{"encoder_arch": "vit", "horizontal_flip": true, "translate": 0.06, "decoder_layers": 2, "lr": 0.0068, "batch_size": 512, "warmup_steps": 120}
Rows from block 10 of the encoder of a small masked image model, named by matrix and row number. Rows with one number belong to one neuron. Each number is 50 + 10 x the weight over its row's rms, rounded and kept within 0 to 99. All counts start at 0. After the name is the row's rms in percent of the matrix's.
After each neuron's rows are labels from the 100 images, of 14848, where the neuron reaches its highest value: "strongest on" is what is common among them. Only what is clearly more common there than usual is listed. The data: stained colorectal tissue patches (NCT-CRC-HE-100K).
# fc1: MLP up (encoder.blocks.10.mlp.fc1.weight, 320x160), inputs 0-79
# fc2: MLP down (encoder.blocks.10.mlp.fc2.weight, 160x320, transposed), outputs 0-79

fc1.166 043:50 53 46 59 27 42 56 75 45 40 56 46 52 60 31 44 68 49 43 60 49 46 35 50 40 46 80 53 46 43 42 58 54 64 48 37 43 54 66 70 48 42 38 39 50 49 65 51 36 49 45 64 40 43 62 34 43 33 71 50 50 53 54 50 55 48 43 32 56 50 48 43 45 39 62 55 62 43 51 57
fc2.166 087:53 54 56 49 32 56 44 40 33 40 61 38 53 49 53 53 43 48 40 45 43 54 67 62 47 24 50 47 38 45 55 50 57 47 32 47 48 36 63 54 63 71 67 52 69 48 38 42 45 48 57 42 74 56 59 63 49 54 40 44 59 53 41 55 48 46 49 66 47 40 62 53 66 57 39 59 58 60 44 54
strongest on: tissue: normal colon mucosa

fc1.127 143:56 51 37 48 55 59 52 51 62 48 42 60 43 49 53 63 54 47 50 56 42 45 51 50 48 43 50 52 39 43 59 56 49 40 48 45 38 53 69 32 41 50 44 44 45 64 47 51 30 38 54 47 60 36 32 45 48 39 45 35 46 48 35 60 44 46 60 55 60 55 61 59 52 32 57 52 59 42 63 33
fc2.127 159:43 46 56 47 35 49 39 41 72 54 54 58 57 40 29 44 57 39 41 67 62 49 43 36 60 41 68 45 47 38 56 57 37 53 57 52 44 49 62 51 47 44 44 65 62 34 58 41 55 67 57 65 38 56 71 41 62 52 68 52 59 37 59 59 44 40 43 55 43 53 46 59 58 45 61 40 65 48 37 43
strongest on: tissue: tumour epithelium

fc1.179 189:39 35 44 60 72 38 42 50 41 47 42 48 50 43 58 44 53 50 45 47 47 65 33 41 77 48 60 68 41 50 55 67 42 43 45 58 45 49 53 47 37 45 50 44 55 36 56 62 45 49 37 52 44 39 35 67 48 76 51 39 52 60 37 45 42 46 40 49 75 57 52 64 55 63 67 28 51 58 52 52
fc2.179 212:47 48 49 39 40 59 57 51 57 53 51 48 62 40 51 59 45 56 56 59 70 42 42 61 44 48 49 44 69 50 48 61 36 65 21 36 60 51 52 47 60 57 47 28 59 44 46 33 38 42 32 55 30 39 55 42 39 42 55 61 29 55 57 51 59 47 58 54 64 51 56 52 49 54 43 63 58 48 51 56
strongest on: tissue: normal colon mucosa

fc1.63 159:43 35 52 46 50 40 58 29 49 53 41 45 44 53 54 47 60 52 56 43 49 66 48 43 60 37 29 57 52 46 39 37 55 52 67 44 42 51 49 56 38 56 39 32 45 28 73 48 45 41 34 50 51 55 47 49 54 37 43 59 50 51 58 59 49 43 53 64 58 65 50 51 52 52 44 39 49 62 57 47
fc2.63 151:33 67 37 45 55 57 27 48 57 50 29 48 57 49 44 49 65 52 58 61 45 43 27 51 46 55 57 19 53 59 55 44 45 53 65 47 33 41 64 49 39 42 27 40 67 30 52 46 43 45 47 48 52 54 59 53 59 49 65 37 52 48 55 41 51 54 44 26 55 45 37 66 59 21 63 44 57 49 42 43
strongest on: tissue: normal colon mucosa; tissue: mucus

fc1.85 152:67 46 57 41 49 42 67 56 69 45 31 54 50 51 29 42 54 45 57 55 51 52 41 35 56 38 54 46 47 36 50 52 43 45 41 52 55 40 45 47 46 38 39 31 59 55 67 57 67 44 32 52 53 42 58 40 54 48 37 70 53 50 45 62 40 26 58 43 49 69 46 49 53 55 47 61 46 42 43 35
fc2.85 085:46 70 58 45 57 52 57 37 73 63 53 53 27 37 64 57 52 53 45 26 50 52 57 49 51 53 25 51 47 57 58 63 66 61 61 57 71 42 50 62 57 40 56 49 45 44 31 53 39 52 49 37 64 52 64 40 44 59 45 51 56 65 27 53 56 56 36 51 47 66 37 54 40 62 49 62 43 43 43 42
strongest on: tissue: lymphocytes

fc1.254 146:47 37 51 51 66 44 53 59 59 55 53 73 62 54 45 43 47 40 37 45 62 42 38 35 63 55 42 44 44 59 53 33 53 49 52 49 54 69 42 43 56 52 12 34 55 48 50 57 52 48 39 64 46 42 38 52 68 49 57 57 41 45 35 41 40 64 37 38 40 51 43 70 70 58 75 42 58 39 46 47
fc2.254 156:52 45 42 51 28 29 37 48 48 44 59 32 71 45 41 73 59 62 57 49 59 48 36 47 51 33 73 51 47 51 51 55 57 40 32 38 30 39 53 52 56 62 63 34 57 51 37 67 51 66 63 52 53 53 51 36 44 52 50 50 51 61 45 43 51 61 58 44 43 34 66 29 27 33 47 57 47 58 56 54
strongest on: tissue: normal colon mucosa

fc1.120 170:47 54 46 54 51 63 39 33 45 67 45 50 38 50 70 55 51 54 52 55 64 53 53 45 41 48 50 49 41 55 48 41 27 53 54 66 37 46 30 39 54 55 37 47 51 42 63 33 59 46 62 52 53 27 39 46 46 58 60 34 52 55 59 32 62 45 57 57 56 50 63 46 52 40 62 46 51 41 64 39
fc2.120 205:54 59 53 39 53 51 38 71 48 53 49 51 63 38 34 48 53 54 53 52 40 32 58 39 60 38 69 41 44 32 64 64 60 48 59 52 56 21 58 52 49 40 51 41 54 62 43 62 49 43 43 66 56 22 66 44 52 29 56 43 45 37 49 48 47 45 49 56 40 31 46 50 45 37 55 45 62 41 55 63
strongest on: tissue: normal colon mucosa

fc1.107 107:59 43 46 64 25 56 51 45 62 48 69 53 50 47 53 36 56 59 55 54 48 39 44 47 51 28 44 60 62 38 45 62 33 36 57 68 61 41 49 63 56 34 54 63 55 53 43 51 47 63 48 31 55 36 55 32 68 60 45 49 54 56 60 38 36 46 50 32 56 60 64 58 66 53 34 37 55 64 43 46
fc2.107 030:58 58 51 48 75 59 50 34 49 63 53 54 45 49 67 50 40 49 45 29 48 47 74 53 65 63 16 56 59 55 47 51 47 43 65 57 59 51 34 45 55 45 61 62 47 45 60 52 53 58 54 35 55 68 38 46 59 68 47 44 56 39 48 53 38 46 43 50 60 59 60 59 47 66 48 57 37 56 53 38
strongest on: tissue: smooth muscle; tissue: debris

fc1.24 158:62 46 78 61 56 30 57 50 53 56 59 60 42 57 51 45 62 38 45 47 39 43 44 57 35 51 65 42 56 53 40 75 44 42 66 58 39 52 37 29 50 53 58 63 30 65 42 49 48 34 53 53 58 35 46 52 55 50 63 72 52 54 58 50 57 43 56 61 46 56 55 32 41 56 58 69 41 52 57 49
fc2.24 227:54 52 43 51 52 63 61 63 55 43 48 43 60 35 39 50 59 56 63 51 35 67 68 36 57 59 59 41 29 38 50 59 50 56 49 35 57 60 64 58 47 34 53 24 60 42 47 58 29 35 27 52 54 47 76 46 48 31 62 51 55 42 61 59 57 40 49 39 57 36 62 62 53 27 57 42 55 42 57 62
strongest on: tissue: tumour epithelium

fc1.301 151:67 43 37 40 49 56 61 50 64 63 49 34 74 46 45 37 48 52 49 69 63 58 50 49 57 53 67 41 48 78 47 35 69 53 49 68 40 71 46 52 38 71 50 47 37 52 56 56 63 42 71 41 66 42 59 37 51 56 55 50 45 46 54 47 56 46 57 49 54 55 55 58 23 40 38 45 42 48 62 62
fc2.301 174:43 42 45 61 60 38 30 56 68 50 57 55 58 43 46 61 48 45 50 66 44 44 51 46 45 66 41 51 41 38 53 62 50 60 43 60 53 59 46 47 52 22 44 58 36 45 41 49 44 51 19 63 40 55 47 51 47 33 48 67 55 55 49 49 34 70 49 44 60 50 47 54 70 45 52 71 55 53 49 42
strongest on: tissue: smooth muscle; tissue: cancer-associated stroma

fc1.5 148:59 49 48 68 39 65 41 70 54 51 51 60 54 44 49 29 46 47 66 53 49 42 51 69 44 66 56 46 42 66 51 48 67 35 57 56 46 59 63 51 28 44 46 57 52 63 54 58 44 42 64 37 52 45 53 63 58 46 28 46 57 50 42 49 61 66 53 55 45 56 40 66 34 36 54 36 60 36 59 49
fc2.5 183:53 45 43 59 66 46 49 66 36 45 55 38 48 72 44 53 73 48 39 68 53 58 62 55 60 43 59 63 42 48 47 59 47 26 48 43 49 48 65 52 53 44 36 60 67 53 52 59 55 59 47 68 39 48 48 46 33 30 47 44 48 43 61 48 39 58 64 34 35 46 41 54 49 23 55 45 51 69 51 46
strongest on: tissue: normal colon mucosa

fc1.298 160:61 42 53 44 53 46 57 60 53 48 58 54 64 63 48 48 43 59 56 48 49 61 39 35 55 57 67 68 44 44 39 66 47 54 55 44 55 39 41 51 52 49 60 47 63 55 44 69 67 44 40 50 56 65 43 64 40 62 50 36 52 53 48 53 47 75 55 40 46 45 55 55 32 56 62 45 71 37 52 50
fc2.298 178:52 33 46 65 45 52 64 57 48 51 46 66 48 29 46 61 63 47 43 75 42 52 38 51 46 46 74 45 51 46 48 61 46 60 42 35 45 75 81 42 45 52 54 43 53 62 34 62 41 42 34 41 49 37 63 48 46 50 59 49 43 48 52 61 50 41 65 54 50 44 69 52 41 33 37 56 58 43 47 49
strongest on: tissue: normal colon mucosa

fc1.286 168:46 54 37 71 41 61 35 73 71 54 38 40 45 65 48 46 59 52 41 50 49 61 40 56 55 69 61 54 45 43 49 44 38 37 72 60 37 43 43 36 52 43 46 41 46 58 56 47 39 57 62 58 48 33 52 35 58 41 35 50 49 43 52 53 59 52 53 38 49 49 59 55 47 33 62 39 58 47 51 59
fc2.286 192:58 48 52 42 41 40 49 57 28 47 65 47 52 49 26 61 55 51 59 60 45 45 37 59 41 48 63 58 39 49 44 51 54 55 39 39 39 57 70 64 43 50 43 42 39 68 42 51 52 50 55 58 51 45 52 74 49 44 48 63 46 55 47 47 55 45 44 50 43 44 56 50 55 32 46 51 64 47 48 71
strongest on: tissue: normal colon mucosa

fc1.155 156:70 49 52 65 44 37 49 67 44 55 57 46 48 43 49 54 41 62 53 44 42 45 45 46 71 64 52 81 28 35 46 52 50 36 53 43 46 70 52 51 52 35 43 48 51 67 47 81 50 56 43 54 62 59 52 55 37 54 37 52 48 49 46 39 53 49 65 53 45 53 62 59 41 44 43 49 46 40 47 49
fc2.155 201:28 43 42 56 51 62 53 51 55 42 40 63 66 54 49 49 63 41 40 62 54 56 36 58 42 37 50 29 71 55 40 53 59 46 45 43 51 44 59 52 56 54 52 46 55 41 39 46 48 43 27 70 26 41 48 35 52 30 65 60 38 38 55 40 47 52 65 25 50 46 45 44 50 41 51 48 63 53 56 42
strongest on: tissue: normal colon mucosa

fc1.145 043:42 52 42 54 26 41 48 79 56 34 55 54 49 61 28 48 74 46 53 52 53 51 34 48 52 47 75 55 48 53 41 58 58 62 38 40 52 54 61 70 60 40 49 46 57 53 66 43 45 45 45 73 43 42 54 36 50 45 66 53 44 56 60 40 46 42 63 38 55 54 52 39 45 24 55 48 59 49 48 54
fc2.145 081:61 49 59 47 44 55 51 35 23 50 56 44 64 41 47 64 39 57 47 65 52 39 66 58 47 46 57 49 50 48 59 45 52 45 23 50 60 34 74 72 53 68 54 44 62 58 30 41 36 40 60 61 63 55 56 67 50 45 54 52 71 48 44 53 52 50 39 58 42 40 62 54 50 70 50 58 51 55 34 59
strongest on: tissue: normal colon mucosa; tissue: lymphocytes

fc1.7 234:61 48 44 51 49 65 67 46 41 42 68 53 34 54 60 53 38 36 45 57 41 56 37 45 69 37 57 32 58 40 51 51 50 38 53 44 53 68 64 43 62 52 45 53 47 47 50 44 37 55 52 56 51 40 53 51 67 47 63 48 54 38 65 44 54 43 47 40 40 56 49 51 46 47 68 47 29 41 31 38
fc2.7 255:36 53 63 41 47 45 41 52 48 59 44 46 69 59 43 54 52 66 64 66 59 38 43 49 35 44 49 64 53 51 56 54 42 46 48 47 41 43 50 38 43 61 51 58 52 47 71 40 72 50 55 49 49 46 51 47 49 53 44 43 49 48 53 66 32 57 48 62 53 40 47 45 70 67 40 61 63 43 58 45
strongest on: tissue: lymphocytes

fc1.285 154:54 58 55 52 46 64 62 53 57 42 42 35 49 58 40 57 44 39 43 52 42 38 38 53 42 50 64 48 57 65 33 53 51 45 52 48 57 54 49 46 55 53 61 57 30 52 55 39 57 54 44 46 62 60 50 34 52 52 60 64 57 45 30 62 46 44 49 47 60 30 64 45 37 42 51 43 46 51 59 56
fc2.285 166:45 30 38 56 62 39 63 62 62 59 62 72 44 49 40 39 70 58 67 53 62 51 54 47 57 45 51 48 63 38 41 50 54 58 39 43 35 46 49 53 61 51 45 57 48 64 47 66 33 38 60 68 52 30 37 57 40 40 60 42 50 47 59 44 54 50 53 54 40 56 48 48 50 46 61 52 57 43 54 56
strongest on: tissue: normal colon mucosa

fc1.152 146:56 60 46 40 47 51 39 46 60 53 42 47 42 55 56 46 52 49 24 47 77 40 60 50 55 57 73 41 66 57 35 42 43 48 58 58 56 53 47 38 37 43 47 39 30 47 46 39 51 67 36 45 51 43 48 37 43 53 63 69 62 60 34 27 46 54 46 50 44 43 51 53 56 59 49 44 45 59 47 31
fc2.152 125:59 47 39 53 52 37 51 71 53 57 48 55 51 56 42 27 73 38 62 38 57 52 51 50 52 40 42 63 32 40 65 63 42 50 42 57 56 34 52 56 41 46 42 36 58 54 45 66 35 59 46 60 65 42 50 67 52 51 58 39 39 39 57 61 71 49 46 48 38 38 55 57 52 31 59 43 65 36 49 41
strongest on: tissue: normal colon mucosa

fc1.228 148:62 58 53 61 47 36 27 47 55 48 44 42 58 42 34 45 36 59 51 49 42 24 45 69 51 59 43 47 46 55 58 46 39 53 45 30 66 46 40 52 45 60 46 43 39 44 28 42 57 50 44 47 64 54 40 57 61 42 47 45 53 31 47 39 57 43 47 47 44 42 52 54 66 44 76 40 36 45 60 58
fc2.228 053:46 50 73 35 53 52 69 32 45 48 58 54 45 48 61 67 42 39 61 53 51 46 63 61 55 46 28 30 57 49 45 56 47 43 64 48 65 50 56 37 62 51 47 52 32 48 59 54 48 50 55 42 51 38 36 62 51 67 49 36 66 45 24 51 49 56 46 48 54 52 46 38 52 59 52 43 49 67 56 50
strongest on: tissue: smooth muscle

fc1.279 179:42 49 43 39 44 37 43 55 55 47 48 33 65 48 56 41 55 61 31 52 41 42 35 59 60 47 48 51 45 48 49 60 41 48 51 45 53 66 46 65 53 63 70 41 45 42 22 44 67 36 51 48 37 43 57 54 54 50 47 51 63 35 50 42 45 60 58 39 50 41 43 60 42 43 57 56 47 52 62 42
fc2.279 100:58 51 56 58 55 62 53 46 38 49 40 33 47 53 47 50 38 64 48 48 41 36 65 51 53 41 44 44 57 74 66 61 37 42 64 54 57 40 44 55 43 59 45 61 45 41 43 54 40 64 55 51 52 74 52 43 49 51 34 40 36 63 56 41 28 49 58 54 48 54 56 63 32 68 54 57 52 64 49 51
strongest on: tissue: smooth muscle

fc1.189 167:37 40 59 41 43 51 34 40 36 37 38 49 52 52 48 46 64 62 49 30 32 53 48 37 56 59 56 42 43 43 46 40 40 43 58 35 61 55 44 47 59 40 56 44 64 45 47 49 67 64 53 56 53 48 54 54 53 46 63 37 51 23 55 50 48 43 62 41 64 39 43 32 40 52 52 47 61 55 60 41
fc2.189 178:49 54 50 54 39 55 37 54 52 42 51 51 78 60 46 46 59 28 39 47 45 69 44 42 44 61 51 31 45 45 57 46 63 43 53 47 39 80 57 61 59 44 33 60 47 43 39 42 46 43 39 51 54 52 55 62 57 56 49 71 50 37 50 55 44 52 43 50 73 50 45 60 56 39 36 42 74 53 47 66
strongest on: tissue: normal colon mucosa

fc1.16 046:40 49 45 60 38 41 44 65 50 45 58 38 56 44 21 48 67 45 52 65 61 47 40 46 40 43 75 47 42 50 39 53 53 64 42 36 41 61 59 53 53 54 39 43 52 48 62 52 44 55 42 72 40 34 67 40 48 34 57 51 51 52 56 42 55 48 52 36 57 54 43 52 42 31 58 56 62 48 49 54
fc2.16 094:63 45 56 44 26 55 55 41 40 47 61 46 48 48 48 68 49 58 51 43 40 55 57 51 48 25 70 59 41 51 45 59 55 33 33 53 49 42 57 70 52 62 50 42 71 51 32 37 45 41 58 32 56 67 55 52 42 59 51 34 61 50 53 53 68 43 46 62 42 43 58 40 66 46 47 59 45 59 49 48
strongest on: tissue: normal colon mucosa

fc1.55 045:54 35 42 47 36 40 43 78 55 52 59 48 56 56 31 39 66 54 51 61 54 49 38 67 36 54 81 40 56 44 29 62 56 59 38 42 41 61 55 61 42 50 50 40 49 55 62 48 46 51 32 60 46 40 45 43 45 32 53 44 39 64 56 48 41 44 53 45 42 61 49 41 52 33 58 50 64 44 46 56
fc2.55 096:45 66 59 49 34 59 61 33 27 45 59 50 59 52 49 58 47 47 56 42 41 51 63 50 44 32 62 63 42 47 58 44 63 42 40 39 62 38 63 64 72 59 47 57 53 48 43 40 37 40 52 49 48 62 69 60 41 63 51 49 66 46 48 47 67 61 34 61 39 35 48 40 55 58 38 74 40 64 38 53
strongest on: tissue: normal colon mucosa

fc1.182 046:51 49 38 57 37 28 53 69 58 43 51 44 53 51 28 46 66 45 46 65 62 51 47 53 46 46 87 40 44 42 42 59 57 57 43 43 43 59 58 52 50 53 39 43 56 50 64 45 58 51 43 59 34 45 63 40 40 38 54 47 35 61 53 50 49 46 55 33 51 45 52 41 37 32 52 59 68 42 48 55
fc2.182 087:51 48 65 45 26 58 60 36 31 48 54 50 65 44 43 70 48 56 52 50 45 51 55 57 44 32 58 73 38 60 59 52 62 42 26 43 59 32 60 69 57 50 55 51 59 52 38 37 37 44 61 54 72 52 50 57 60 57 59 49 70 49 64 44 64 51 30 65 47 42 51 42 60 42 47 56 36 59 42 53
strongest on: tissue: normal colon mucosa